Weights of a small masked image model: patch size [2, 2].
Rows from block 5, named by matrix and row number. Rows with one number belong to one attention dimension. Each number is 128 + 32 x the weight over its row's rms, rounded and kept within 0 to 255. All counts start at 0. After the name is the row's rms in percent of the matrix's.
# v: window attention value (model.blocks.5.attn.v.weight, 192x192), inputs 64-127
# proj: window attention output (model.blocks.5.attn.proj.weight, 192x192, transposed), outputs 64-127
v.131 104 [153 128  83 100 175 128 128 177  73 128 106  20 109 128 128  83  81 128 165  75 128 161 203 159 128 172 158 128  38 128 128 117 122 115 101 109 176 137  82 114  78 128 128 162 128 128 128 128  90 104 128 173 128 128 110  69 128  74 128 128 117 179 200 142]
proj.131 103 [ 92 183 128 128 128 128 128  46 204 120 128 126 146 200 128 128 128 128 128 128 103 128 128  71 128 128 128 191 201 189 128 138 196 166 159 128 128 104 128 182 121  90  50 128 128  60 141 128 196 128 128  84 158 128 128 128 128 180  72 128 166 128 128 216]
v.132 088 [171 128 194 128 146 128 136 128 153 101  89 111 128 128 192 128 128 142 128  79 128 128 181 128  94  99 128 128  53  95 163  94 128 128 128 199 128 128 128 128 128 128  88 128  27 128 128 128 128 128 128 107 128 110 136 128 128 159  64 146 128 128 157 128]
proj.132 090 [ 76 128 128 128 128 227 128  62 145 128 178 194 128 158 154 128 151 128 164 128 128 148 128 128 128 128 149 201 165 161 128 128 128 128 186 168 148 128 128 128 128 201 179  72 184 128 163 110 128 128 128 128 196 116  88  74 114  94 116 128 128 128 175 128]
v.133 104 [128  82 108 128 134 180 128 169 128 129 118 128 128 122 141 128  57 128 128 128 122 128 157 203  88  61 156 128 121 190 128 128 123 128 103 163 100 140 128 128 128 168 162 128 128 128 148 138 174 116  66 157 128 110 128  54 128 163 128  76 128  75 209 128]
proj.133 102 [128 101 132 205 194 110 128  55 161 128 133 128 146 137 134 128 194 114  72 113 128 128  72 128 128 183 128 128 128 120 132 128 128 128 131  63 128 128 107 128 128  72  63 128 128 128  82  95  70 128 128  63 164 175 137 186  52 123  92 100  70 128  82 146]
v.134 126 [154 128 107 166 148  87 161 128 161 128 128  78 157 128 128 128  53  95  37 132 104 149 106 128 149 170 128 128 159 162 128 133 128 128 207 182 128 106 128  89 113 162 214  73 128 158  68 128 147 128  89  76 132  94 134 128 169 128 128  75  62 128 137  73]
proj.134 105 [128 106 128 128 115 152 128 128 107 128 128 232 128 128 148 128 217 128 133 132 167 199 128 128 104  86 128 183  77 128 206 177 128 139  41 128 128 166 128 128 128 102 128 128 128 161 128 128 128 108 128  99  90 128 128 128 167 128 128 188 128 146 128 128]
v.135 083 [128 128 162  72 128 128 163 128  88  42 128  96 128 128 138  40 140 128 128 128 128 128 143 128 152 128 141 114 128 128 128 128 187 128 128 185 128 136 128 110 128 128 128 128  84 122 128  51 128 138 128 179 128 108 128  62 188 128 146 186 128 161  82 155]
proj.135 093 [128 128  74 148 128 117  72 202 128 128 128 128 208  98 106 175 128 128 128 119 107 128 128 151 128 128  98 128 128 219 103 128 125 128 128  93 128  77 128 220 197  91 128 151 157  92 128 118 103  55  95 128 128 128 128 206  88  95 128 128 128  75 128 128]
v.136 090 [140 154  87 128 184 128 128 168 128 128 128  68 120 128 128 128 128  86 146 128  90 173  74 102 128 128 128 128 204  84 128 128 128 128 103 128 128 128 128 192  72 114 128 186 128 128 173 128 143 128 128 128 128 128 128 128 128 128 128 128 128 128 154 128]
proj.136 091 [159 178 181 128  87 128 128 117 128 148 158 128 128  60 128 128 128 166 128   2 128 128 170 171 164 128 124 138 128 142 128  66 146 129 190 128 128 146 214 128 137 128 128 116  89 128 128 159 185  91 167  97  86 221 128 132 128 128  98 128 158 128  88 112]
v.137 086 [ 91 128 128 128 166 111  76  89  53 128 186  85 128 128 168 128 128 128 128  71 128 128 128 128 128 128 184 128 137 114 128 128 155 173 171 102 128 128 137 128 128  88 128 128 128 148 128 128 128 128 128 174 128 138 128  91 176 178 128 189 101 229 128 128]
proj.137 113 [187 128 206 125 128 128 115 128 128 143  52 128 128 128 114 128 128 138 156 178  78 128 128 128 128 128  99 173  81 138 166 128 128 128 103 124 128 119 146 128 128 128 128 155 128 128 198 128 128 126 109 180 128 179 128 128 130  43  98  94 185 128 128 185]
v.138 102 [ 56 128 176 199 128 123 108 128 128 173 114 106 155 128 107 223 128 128  59 190 108 141 104 128 128 128 128 128 128 128 128 171 185 128 109 110 128 128 177  97 128 128 136 205 128 213 128 163  64 128 176  96 128 128 170 153 132 146  93  66  87 173 126 107]
proj.138 082 [139 128 128  79 128 128 128 177 128 128 128 106 128 128 128 128 107 128 128 128 128 128 128 128 128  89 128 128  99 138 128 128 128 128  25 128 128  48 128 128 128 128  70  86 128 128 112 128 160 203 128 194 128 128 128 128  99  85 210 227 128  30 128 128]
v.139 093 [ 87 114 128 128 128 201 162 128 136 149 128 165  11 132 128 128 171 128 128 128 128 128 128  61  93  95 128 152 128 130 143 128 128 128  59 128 112 128  91 128 184  79  64 132 128 128 128 128 175 116 128 162 128 127 189 128 109 128 128 147 202 128 147 128]
proj.139 098 [128 128 170 128 128 105 123  63 193 124 128 159 154 128 185 128  94 128 162 128 128 128 128 128 136 128 128 128 202 143 193 128 128 128 128 128 128 124 128 202  94 139 175 128 165 128 128 128  38 128 105  85 128  15  67 128 128 128 160 128 128 128 128 128]
v.140 093 [128 128 123 128 128 128 151 193 128 128 128 128 128 128 128 118 135 111 176 184  68 128  85 128 128 128 114 128 128 128 128  59 128 167  27 128 150  98 128 144 128  60 128 161  89  25 151 128 128 145 128  86 156 165 169 128 158 128 128 128 128 128 128 160]
proj.140 085 [ 76 128 128 128 128 116 128  88 138 129 128 128 128  87 128 148 128 128  88 114 155  94 175  97 128  77 145  83 128 128 117 132 151  94 128 128 128 160  81  89  92 152 128 144 128 128 103 232 132 128 128 100 128 171 128 128 135 128 197 128 128 128 135 128]
v.141 115 [142 128 128 128  74 128  61 128 167 128  99 128  75 190  78 128 128 128 150 112 127 128 128 128 128 128 105 163  61 128 109  94  81 111 170 185 128 128 134 129 128 158 128 162 153 115 128  64  59 118 100 190 156  78 104  92 128 143 128 156 128 193 128 217]
proj.141 098 [128 128 153  98 145  91 128 188  82 128 128  64 128  86 144 100 128  77 156  96 128 180 128 180 128 145 174 181 128 128 128 144 126 128 161 169  62 128 200 181 128 128  86 128  77 188 128 128 128 130 128 112 145 160 128 150 128 128  91 160 128 173 128  33]
v.142 090 [159 103 128 128 128  56 128  84 128 128 142 128 128 128 183 176 128 128 162  86 128 128 128 128 128 235 116 187 121 128 108 128 150 160 182 128 128 185 128  66  92 128 128 150 128 104 173 128 128 128 128  74 128 128 128 183 128 128 107 125 199 128 128 165]
proj.142 103 [117 128 152 128 128 170 128 100 149 170 169 128 123 185 128  95 128 103 121  59 128 128 128 103 129 128  44  77 233 140 102 128 116 128 151 128 128 128 128 200 128 128 174 128 128  70  98 128 128 128 130 128 128 110 128 108 128 162 128  81 114 133 128 128]
v.143 090 [128 128 128 128  59 128 165 130 128 128 128 157  98 128 128 128 128 128 153 143 128  91 128 146 128 128  82  92 128 128 179 128 158 128 128  95 128 128 187 128 143 194 128 113 128 128  46 146 205 139 116  57 189 128 173 128 128 128 128 128 160  81 178  77]
proj.143 092 [148 163 106 128 175 164 128  66  90 127 135 128 128 128 128 128 128 128  95 128 147 128 128 128 128 128 128 128 128 128 128 128 128 128 100 128 128 128 110 128 128 128 128  88  82 128 191 183  79 128 165 186  77 128 183 158 128 123 128 151 128 128  79 128]
v.144 093 [128 128 128 128  94  88 101 177 128 128 128 128  55 128 128 128 128 183 128 128 128 128 189 116 128 128 104 164 183 105 128 146 128 128 128 128  75 177 115  91  86 128 128  83 157 128 145  54 128 174 128 128 128 128 111 148 182 128 151  75 128 181 175 128]
proj.144 101 [128 128 170 128  44 128 200  26 128 215 128  85 128 130 172 126 128 128 128 176 128 176  74 128 128 128 128 101 128 184 128 147 128 141 128 128 129 128  83 134 101 128 133 161 128 128 128 190 128 128 128 128 128 128 128 102 128 128 128 173  81 128 169 128]
v.145 096 [ 48 128 128 187  71 153 128 128 128 103 128 128  85 128 171 128 242 128 116 128 150 128 128 166 128 103 154 115  55 104 128 164 128 134 111 128 128 117 128 128 128 128  71 113 151  81 128 128  51 174 128 128 176 128 128 128 128 164 199 128 128 134 161 181]
proj.145 116 [203 128 157 128 128  61 142 180 163 243 128 128 128 119 131 128  39 128 128 128 128 128 118  94 128 143  98 128 216 121 128 128 128 128  99  55 133  94 128 128 128 128 166 164 117 117 128 167 171 109 201 155  73 128 193 128 128 149 128 128 108 121 188 128]
v.146 100 [103 128  90 128 106 128 128 101  70 128 128 128 137 128 151  97 128 128 169 128 128 128 128 178 148 182 193 128 155 189  72 172 154 193 168 128 128 121 140 128  69 204 128 178 128 128 128 131 128  76 128 128 190 128 111 142 128 145 128 163 128 168 128 128]
proj.146 097 [108 166 128 128 128  68 141 128 119 128 128  95 114 139  11 128 128 128 128 128 128 128 128 127 128 128 128 128  92 128  92  55  78  57 120  70 200 128 137  89 107  83 128  71  57 128 128 157 128 137 172 128 128 172 128 128 185 185 172 128 153 128 128 128]
v.147 112 [204 154  93 165 128  68  56 144 166 128  96  82 115 128 178 128 109 128 154 128 128 157 128 187 166 149  55 128 169  71 227 128 128 128 128  97 128 128  83 128 128 132 128 128 160  96 137  85  65 163  28 142  95 128  82  95 128 101 100 128  79 128 149  77]
proj.147 099 [106 128 168 124 128 128 186  86 112 128 211  97  77 128 152 149 128 128 128 128 128 128 128 114  69 116 139  84  73 144  59 128 100 128 128 155 128 146 128 128 148 128 128 150 128 128 177 177 177 128  79 191 128 128 173 128 173 128  59 128 176  95  88 216]
v.148 073 [128 128  88 128 128 160 203 189 128 128 128 128 128 183 128  89 128 128 222 128  92 128 128 105  54 128 128 128 128 128 128 137 128 178 128 175 141 194 175 128  67 154 128 128 187 128 128 151  96 121 128 128 128 128 128 128  63 128 187  66 128 132  62 128]
proj.148 089 [232  86 239 216 128 128 102 128 128 128 128  46  67 128 251 128 128 128 107 126 173 128 128 177 128 128  83 128 161  93 128  72 154  92  75  62 112 128 128 128 128 128 128 128 128 128 150 128 120 128 128 114 128 100 153 118 204 128 128 159 128 168 128 128]
v.149 081 [128 199 128 128 157 128 128 172 128  84 135 143 128 111 144 177 128 193 128 128  78 128 128 128  47 131 128 104 128  96 169 207 128 128 134 196 128 128 128 128 128 194 139  94 128 140  86 128 128 100 128 128 128 128 128 103 179 128 128  88  91 128 130 147]
proj.149 095 [128 128 128 128  95 128 128 121 133 113 128  92 158  95 128  81 128 128 128 128 150 144 231 157 106 128  70 128 158 156 116  56 128 128 128 128 128  49 156 128 115 128 136 128 128 128 128  71 114  70 181 180 122 128 128 128  65 105  79 128 174 142 159 128]
v.150 117 [128 128 129 162 165 153  97 128 128 128 128 124 158 140 130  77 128  81 128 128 160 128  87 128  81 136 122  76 128 103 128 117 139 128 128 128 226 128  70 128 128 128  36 105 128 128 128 128 128 134 128 183 147 131 128 128 128 147 128 183 128 100 128  85]
proj.150 101 [128 128  67 128 128  67  53 128 161 128 115 128 101  59  66 162 128 159 128 128  19 128 189  93 128  83 207 158  83 128 128 180 128 128 128 128  74  79 154 128 186 108 234 152 128 128 128 128 129 128 147 128 128 128 161 141  73 100  73  84 128 128 146 128]
v.151 108 [128 179  82  92 176 169  74 162 128  86 149 203  28 128 187 128 128  81 215 128  94 180 134 128 128  99 148 128 128 128 123 133 128  70 128 128 128 173  85 195 128 109 128 128 128 128 186 128  95 128 128 128 128 128 155 175 121 128 128 153 213 147 128 208]
proj.151 107 [128 128 195 128 128 128 178 128 128 134 148  76 155 105 128 131 156 128 128 102 128 100 128 128 180 128  52 128 158 128 128 128  71 128 171 104 184  59 128 128 143 128 154 128 152  48 128 128 115 128  97 128 128 128 128  96 128 168 163  67 135 128 130 104]
v.152 110 [193 128 128  85 128 128  96 213 177 128 128 128 137 169  93  72 107 150 128  64 128 128 132 128 121 128 128 128 128 128 128 119 128 194 116 128  81 128 128 177 111 153 130 189 128 169 128 128 158 128  85 128 156 128 128 128 128 128 128 128 108 128 162  99]
proj.152 095 [ 99 175 244 151 113 128 138  62 121 128 128  42 128 128 128 111 156  87 128 152 128 128 128 128 128 128 136 128 128 128 110 159  79  13 179 141  62 160 128 128  48 119 113 128 128 128 128 143 117 128 168 118 128 171 104  90 141 122 134 128 137 128  82 186]
v.153 091 [119 128 128 128 128  93 126 128 201 128 128 128  52 133 128 128 171 128 166 128 178 132 140  52 128 102 185 121 108 178 128 177 185  83  84   0 128 150 128 128 128 117 128 128  26 128 128 120  84  85  54 122 156 151 128 128 128 128 128 128 105 128  89 128]
proj.153 089 [ 22 128 108 115 129 128 119 131 128 157 146 163 128  93 108 109 128 128  65 194  31 128 128 213 128 128 128 128 128  71 128 166 128 181 128 195 128 128 128 128 128  71 128 128 160 128 128 187 128 160 128 128 128 128 128 128  98 128 128 128 213 128 128 128]
v.154 100 [167 128 128 128 127 128  92  96 171 128 135 128 128 151 128 182 110  80 128 210 128 144 149 164  99 202 149 170 128  58 211 128 125 128 128  60 143 160 128 128 153 128 128 136 130 128 128 128  88 128 128 170 128 128 128  96 128 108 128 128 128  67 188 128]
proj.154 096 [ 85  76 128 128 128 128 128 128 128 128 138  90  52 128 128 128  83  81 128 128 128 100 150  33 128 128 128 128  94 128  51 149 128 133 128 128 128 128 190 128  83 128 128 128 128 128 128 174 174 128  39 128 128 114 128 109 128 128 118 128 128 128  26 157]
v.155 094 [128  82 128  92  74 128 128 128 148  93  80 128  88 128 128 128  93 169 116  69 167 120 128 109 128 180  73 128 128 128 216 149 128  69 128  42 128 195  79 128 188 138 128 128 128 166 173 123 128 128 156 128 128 128 107 164 128  96 128 175 107  54 179 221]
proj.155 100 [128 128 133 128 188 122 153 128 146 128 175 128 164 128  99 192 128 128 128 128 113 128 128 161 128 128 128 128 163 128 102 128 162 173 128 128  72  98 150 128 101 128 207  98 128  17 128 181 128 128 128 128 128 158 153  64 128  67 128 128 128 128 128 128]