{"model": "masked image model", "crop_scale_min": 0.5, "loss": "l1", "mlp_ratio": 6, "head_dim": 32, "qk_norm": false, "depths": [2, 5, 2], "residual_init": "none", "optimizer": "soap", "shampoo_beta": 0.99, "precondition_frequency": 16, "batch_size": 256, "final_lr_fraction": 0.05, "adamw_weight_decay_other_params": 0.01}
Rows from block 3, named by matrix and row number. Rows with one number belong to one neuron. Each number is 128 + 32 x the weight over its row's rms, rounded and kept within 0 to 255. All counts start at 0. After the name is the row's rms in percent of the matrix's.
# fc1: MLP up (model.blocks.3.mlp.fc1.weight, 1152x192), inputs 78-116
# fc2: MLP down (model.blocks.3.mlp.fc2.weight, 192x1152, transposed), outputs 78-116
fc1.403 170 [ 90 184  89  95 111 128 128 157  73 180 145 128 185 137 128 128 114 128 221 155 128 110 128 152 128 128 128 128 152 137 147  89 138 131 128 128 128 123 115]
fc2.403 127 [128 128 162 128 128 143  96 128  70 175 125 128 101 101 128 158 128  76 128 128 125  61 128 128 165 128 128  80  79 128 128  40 205 128  76 115 128 128  93]
fc1.404 061 [217 135 128 128 128 105 128 128 128 128 128 128   4 128 128 128  58 128  73  57 128 148 127 193 128 128 175 104 128 128 166 171 149 128 117 128 185 229 128]
fc2.404 064 [100  84  92 128 154 138 128 128 128 101 128 128 158 175 108 128 128  93 128  86 128 128 114 128 128 128  52 128 128 194 128 128 128 128 128  67  55 147 128]
fc1.405 099 [128  76 128  83 128 205 128 128 167 128 160 128 128 128 167 128  99 128 128 128 128  62 200 156 181 128 207 128 128  90 141 164  69 128 132 128  72 128 128]
fc2.405 079 [128 128 128 161 128 118 146 220  75 101 128 159  59 128  76 128 128 128 128  73 128 114  94 128 128 132  73 128 128 132 110 128 128 123 191 128 128 128 108]
fc1.406 128 [153 128 130 164 128 141 128 169  73  85 117  76 170 205 134 128 162  87 155 128 128 112  99 128 128 172 128 168 128  80  79 164  90 128 142  83 128 130  81]
fc2.406 132 [ 28 128 128 167 205 201 128 160 148 128 183 103 128  86 128 128 128 128  89 165 128 150 128  69 128 177 128 118  85 145  93 133 128 128 150 132 135  88 128]
fc1.407 077 [152 129 128 128 128 203 128 128 128 128 187  76  81 110 128 110 128 104 128  78  91 128 129 128 128 113 128 128 128 222 128 128 118 128 128 128 177 128 128]
fc2.407 087 [128 128 128 128 164 114 128 128  80 128 135 128 128 128 128 128 128 127  89 128 128 152 146 191 164  40 128 128 128 128 191 130 151 128 128 128 157 137  96]
fc1.409 072 [128 167 128  32 128 106 128  77 128 177 128 128 128 128 128 128 113 128  65 128 128 128 128 172 128 128 124 141 128 128 128 128  96 128 128 128  40  58 128]
fc2.409 084 [128 128 128  97  38 128 130 128 118 123 121 124 128 128 147 128 128 128 128 139 106 128 128 109  66 128 156 128 128  42 128 115 128 128 128 128 128 105 155]
fc1.410 118 [146 188 146 128 169 134 128 128 128 177 118  93  68 128  81 128 128 117 128 138  78  92 128 128 128  91 128 172 130 128 191 101 120  98 128 128 128 109 135]
fc2.410 126 [128 150 128  94 128 128 193 128  85  57  92 107 165  81 128 128 128  58 132 106 128  64 128 128 128 128 126 154 141 128 133 128 188 128 157  76 139  88  37]
fc1.411 093 [128 160 128 136 128  67 216 178  42 186 128 128 128 107 128 153 129 128  95 128 128 128 128 174  81 128 128 128 128 128 128 128 128 128 174 128 159 180  70]
fc2.411 114 [135 160 109 145 128 135 128 128 128 104 114 128 128 127 128 192 128 128  91 128 128 155 128 128 128 176 145 120 128 128 128 128 128  59 128 128 206 128 128]
fc1.412 104 [ 64 128 128 110 128 155 166  89 113 128 128 128 128  96 128  72  73 128 128 128 128 122 120 184  55 128 160  94 128 128  87 151 128 128 128 116 157 128  51]
fc2.412 136 [162 128  99 128 139 101 128 128 217 128 128 128 110 101 128 128  95 128 128 128 162 128 115 123 183 128  74 128 128  93 154 154 128  75 128 142  39 128  41]
fc1.413 076 [128  63 128 130 107 128 203 186 160 128 213 181 128 128 128 128 132 151 165 128 186 128 159 128 128 109 179 128 128 109 128 128 128 125 128 128 128 139 128]
fc2.413 078 [151 128 128 128  78  83  92  91 128 128  97  36 200  97 107 128 128 128 128 128 128  65 128 184 128 128 128  86 128  93 128 128 128 128 165 128 155 128  76]
fc1.414 104 [157 128 159 128 128 128  97 162 128  67 128 128 128 201 168 128 128  90  85 128 128 128 107 178 128 128 183  58 128 102 128 197 137  85 128 128 175  64  30]
fc2.414 128 [128  76 125 128  44 128 128 105 151 128 124 143 128 105 118 101 131 191  89 221 112 124 128 165  56 128 128 128 128 153 128 128 128 128 128 166 157 128 128]
fc1.415 095 [128 183 128 153 128 128 119 104 128 128  99 170 153  75 192 138 128 128 154 128 104 146 128 168 128 128  52 128 128 128 128 100 128 210 128 128 149 117 128]
fc2.415 109 [216 110 140 128 128 128 128  67 128 167 128 128  62  99 133  91 128 205 161 128 128 128 128 127 128 117 128 162 128 128 215 128 128 128 128 110 128 107 128]
fc1.416 122 [106 161 128 128 128 100 128  80 133 128 196 128 128 128 128 128 128 191 194 116 130 128 180 128  74 204 128  89 125 128 125 128 128  46 126 162 128 128 156]
fc2.416 089 [128 128 128 123 120 128 128 128 128 128  81 128 232 128  66 128 105  90 134 128  78 128 190  89 128  75 224 206 128  85 119 112 196  93 128  66 128 163 128]
fc1.417 078 [113 187  72 128  84 128 128 128 128 142 128 128 154 128 152 128 128 128  49 128  80 164 128 128  66 128 167 128 128 136 128 128 128 128 128 128 128  47  32]
fc2.417 077 [151 159 128 128 128 110 146 146 128 128 128 128 128 128  68 191 128 128 128 128 128 128 128 128 128 128  62  85 232 128 126 128 139 128 128 128 128 128  68]
fc1.418 085 [128 128 132  96 128 200 128 140 114 159 166 128 128 128 178 145 128  26 128 128 128 128 128 153 128 128 128 128 128 128  41 137 128 120 100 128 148 128 128]
fc2.418 105 [ 92 216 204 155 179 128 217 128 128 109 128 128 128 124 187  56  89 128 128 107 128 128 134 128 128 213 128 128 161 128 128 151 128 124  96 128 128 128 200]
fc1.419 093 [118 178 128 128 128 128 118 128 123 202  51 128 128 185 128 128 132 133  92 128 128 125 128 147 161 115 128 128 193 128 128 119 131 107 240 128 174 128 186]
fc2.419 080 [128 128  52 128 165 128 128 128 128 131 128 128 212 128 115 152 155 128 128  67  90 128 129  68 128 128 128 149 192 128  61 128 128 128  56 128  27 151  41]
fc1.420 132 [128 128 128 197 128 112 128 128  81 128  94 128 107 128 128 146 128 193 128 177 128 128 152 218 117 128 128 128  78 101  90  82 184  34 165 128 128 128 122]
fc2.420 122 [ 93 128 139 128 128  87 103 123 121 179  92 128 128 128  88 108 128  74 128 128 128 128 100 128 128 163  95 156  84 167 128 154  87 128 128 107 156 149 167]
fc1.421 126 [128 174 141  94 202 128  78 120 128 128 125 128 128 128 128 128 128 121 128 137 110 159 158 128 121 128 128 128  56 153 126 163 128  97 203 138 128 128 180]
fc2.421 113 [128 200  90 128 198 128  72 128 171 128 128 128 129 128 128 123 128 177 128 128  72 152 129 128 128 233 109 128  42 128 128 128 121 120 176 128 128 128 128]
fc1.422 121 [128 128  64 215 128 129 160  98 128  75 128 128 128 128 128 114 128 128 153 128 128 128 128 128 128  64 128 128 128 128 186 149 128 115 124 182 128 128 128]
fc2.422 117 [128  85 128  81 124 129  68 128 128 128 128 126 173  62 128 117  30 136 172 128  89 128 174 154 128 128 128 169 128  80 180 130 165 128 128 110 100 122 129]
fc1.423 094 [ 55 128 146 128 128 173 168 153  50  66 100 128 128 128 118 187 128 154 163 128 172 223 128 239 128 172 128  89 128  64 128 128 187 128 128 128 180 189  80]
fc2.423 093 [128 128  97 108  82  78 128 120 154 131 128 126 205  82 150 128 128 124 153  85 128 128 143  32 128 128 128 128 128 199 128  35 128 128 164 128 128 114 128]
fc1.424 101 [175 205 153 128  18 128  82  91 128 181 128  85 128 146 128 128 156 219 128 155  98 128 146 128 128 128 128 128 128  91 128 173 128  99 128 136 128 139 128]
fc2.424 080 [ 83  38  96 128  52 128 128 128 128 128 128 160 115 101 169 128 128 129 245 128 140 128 154 128 128 166 128 170 128 128 128 206 128 132 128 128 128 128 128]
fc1.425 103 [140 125 208 103  50 155 128  54  96  63 128 150 128 167 121 122 100 161 128 229 128 128 117 128 128 128  51 139 128 154 128  75 128 128 141 128 123 137 153]
fc2.425 105 [128 128 191 123  49  36 128 128 155 128 128 128  84 128 128 128 128 123 128 168 148 104 128 180 128 128 128  59 103  87 173 128 128 128  83 128 128  73 128]
fc1.426 106 [110 121 177 139 128 202 128 128 101 213 128 142 128  69 149 193 128  63 128 155 128 182 128  78  65  89  92 128 116 128 128 128 105 128 128  99 109 128 128]
fc2.426 127 [ 56 110  46 128 182 128  70 128 128 105 128  65 128 183 197 128  47  90 128 128 128 157 172 198 128 128  48 151 111  82 128 128 128 128 128 128  61 128 128]
fc1.427 110 [ 82 128 128  82 133 128  78 178  82 128  69 151 147  92 128 149 128 128  84 128  68 161  79 128 141 128 132 128 128 146  49 102 128  65  98 116 163 110 128]
fc2.427 116 [128  83 122 126 128 141 128 127  73 113 128 177 132 128 128  56 128 128 128 162 128 128  88 158  65  80  98 158 144  95 128 128 165 145  35 105 128 160 172]
fc1.428 068 [189 108 202 128 170 128 166 150 128 230  98 128 128 128 128 115 128 128  63 105 166 128 128 128 123 159 235 128  38 128 128 128 113 128 128  45 128 128  95]
fc2.428 070 [141 128 128 128  88 128 161 128 151 128 128  83 128  82 161 128 128 128 128 199 116 128 128 128 182  97  18  79 128 128 128 128 128 128  67 216 128 142 128]
fc1.429 073 [128  30 108 109 128 128 128 128 128  80 128  84 128 160 128 214 164 128 128 128  98  87 173 128  60 103 128 128 110 128 145  69 128 128  97  74 128 128 128]
fc2.429 068 [128 198 128 128 128 128  98 128 128 128 128 128  61 128  69 128  76  88  68 128 128 128 128 180 128 156 128 128 128 128 128  61 128  57 128 128 128 102 184]
fc1.430 090 [128 128 128 128  96 128 128 128 128 106 128 152 117 128 141 128 166 196 139 151 141 128 222 128 128 128 174 173 203 161 128  16 128 128 156 128 128 107 128]
fc2.430 131 [152  90 128  75 149 136  92 128 217 128 146 128 128 100 128 128  77 128 128 184 128  38  55 151 128  94 153 128 128 141 128 127 128 128 149 128 194 182 128]
fc1.431 113 [128 128 174 139 140 101 128 128  60 197 128 161  90 128 128  94 128 155 128  43 128 128  58 165  63 128 128 140 128 128 112 155 128 128 128 128 184 119  94]
fc2.431 113 [128 128 181 200 128 128  90 148 140  56 128 128 128 180  60 128 128  55 198 128 173  78 136 166 128 140 154 110 157 128 128 169 190 128 128 109 128 154 166]
fc1.432 100 [128 128 128 187  94 148 121 128  74 128 128  71 128 128 128 163 128 128  85  96 128 128 192 128 128 171 169 159 186 128 128 128 128 128 128 128 128 128 128]
fc2.432 126 [128 130 134 128 128  93  29  88 133  94 128 122  99  86 128  60 141 128 178 128  29 128 128 128 128 178 132 179 158 104 166 128 128 168 128 120 128 155 149]
fc1.433 120 [136 121 159 128 128 194 128 128 128 128 139 164 128 179  83 173 165 128 128 128 103 128 128 148  79 128 156 128 128 166 111 128 156  60 199 128 138 128 128]
fc2.433 111 [128 110 128 128 128 141  66 128 200 191 117 128 128 128 166 128 166  90 128 172 128  73 165 128 128 128 116 104 128 128 128 128 128 128 128 175  87  66 128]
fc1.434 098 [150 128  46 128 128 146 128 186 128 166 161 103 139 128 128 128  67  97 128 175  77 128  83 168 128 128 128 169 128 128 128  65 122 112 128 128 128 146 178]
fc2.434 096 [128 128  59 128 117 128 128 109 128 128  36 128  79 130 128 128 128 165 174 128 128  97 128 128 123 128 128 207 128 128 128 128 128 128 100 141 128 104  27]
fc1.435 099 [ 73 128 136 128 128 169 128 128  89 128  88 128 179 104 159 255 182 128  63 128 167 153 212 128 128 169 128 163 128 132  77 186 128 128  63 128 148 128  99]
fc2.435 095 [128 182  94 128 126 128 128 182 128 211 100 155 128 128 128 132  71 128 128 128 128 115 128 128 128 162 128 128 128 128 128 128 142 159 203 115  98 128  42]
fc1.436 119 [119 128 128  70  79  66 171 128 128  85 127 128 144 189 163 153 128 193 128 128 128 128 128 125  77 128  80 128  66 194 190 128 128 128 128 163 128 172 128]
fc2.436 112 [128 205  99 128 128 128 128 149 140 128 128 128 128 163 191 128 128 128 128 128 128 128 128 128 105 208 128  91  50 128 128 112 128  36 180  48 128  74 128]
fc1.437 091 [185 138 128 135 177 126 128 128 128 192 133 128  93 128 128 128  92 128 140 128 128  96  83 143 128  78 128  86 128 128 128 128 128 128 128 219  76 117 168]
fc2.437 090 [128 141 128 128 128 109 128 128 128 103 174 106 128 128 128 141 200 128 128  90 128 141 128 128  49 137 136 128  18 128 128  71 128 128 128  96 176  39  31]
fc1.438 093 [128 128 128 128 183 128 128 128 128 128 177 146 151  87 128  88 128 128 102 128 128 128 174 101  70 128 128  81 128 128 126 136 134 128 128 128 109 128 208]
fc2.438 112 [128 107 120 101 112 128 128 128 128 149 114 169 128 128 128 139 128 128 128  71 128 135  96 138 190 128 128 128 128 128 128 120 128 128  60 128 110 204 128]
fc1.439 060 [ 79 128 128 128 113 128 141 128 128 112 128 128  49 128  64 128 128  57 128  98 128  84 128  88 128  68 128 128 128  71 128 128 128   0 128 142  90 128 151]
fc2.439 085 [128   0 128 193  52 128 118 128 128 140 128 128  93 151  92 128 128 202 196 154 138  77 128 128 128 128 128 128 128 128 152 156 128 100  62 128 146 128 128]
fc1.440 121 [150  47  56 128 112 155  75 128 198 129 128 128 128 128 147  79 128  78  97  74 128 165 129 151 128 128  95 158  91 128 151 158 128 105 190 203 145 128 116]
fc2.440 117 [102 128 108 210 128 128 128 148 128 160 172 128 187 128 232 128  95 128 119 128  71  48 111 107 128 128 222 128 164 103 128 128 128  91  77  91 128  85 128]
fc1.441 102 [128 128 128 113 128 128  83 128 128 132 128 128 146 128 113 128 128 145 201 166 128 128 128 157 128  78 128 162 128 190 171 128 179 102 128 128 155 128 171]
fc2.441 107 [203 128 128 148 128 128 128 128  92 128 128 128 128 107 128 141 128 147  93  77 128 161 128  96 128 128  62  93 128 128 183 129 128 128  80 128 111  87 128]
fc1.442 072 [128 206 128 128 128 128 196  82  89 128 168  61 128 108 145 128 128 128 128  72 165 128  61 128 177 128 128 125 128 128 128 128 174 164 128 128 128 128  67]
fc2.442 067 [128 128 128 128 138 128  35 128  77 128 128 128 128 128 128 128 128 128 128 128 128 128 128 128   3 128 207 216 128 128 128  92 128 128 177 128 128 128  89]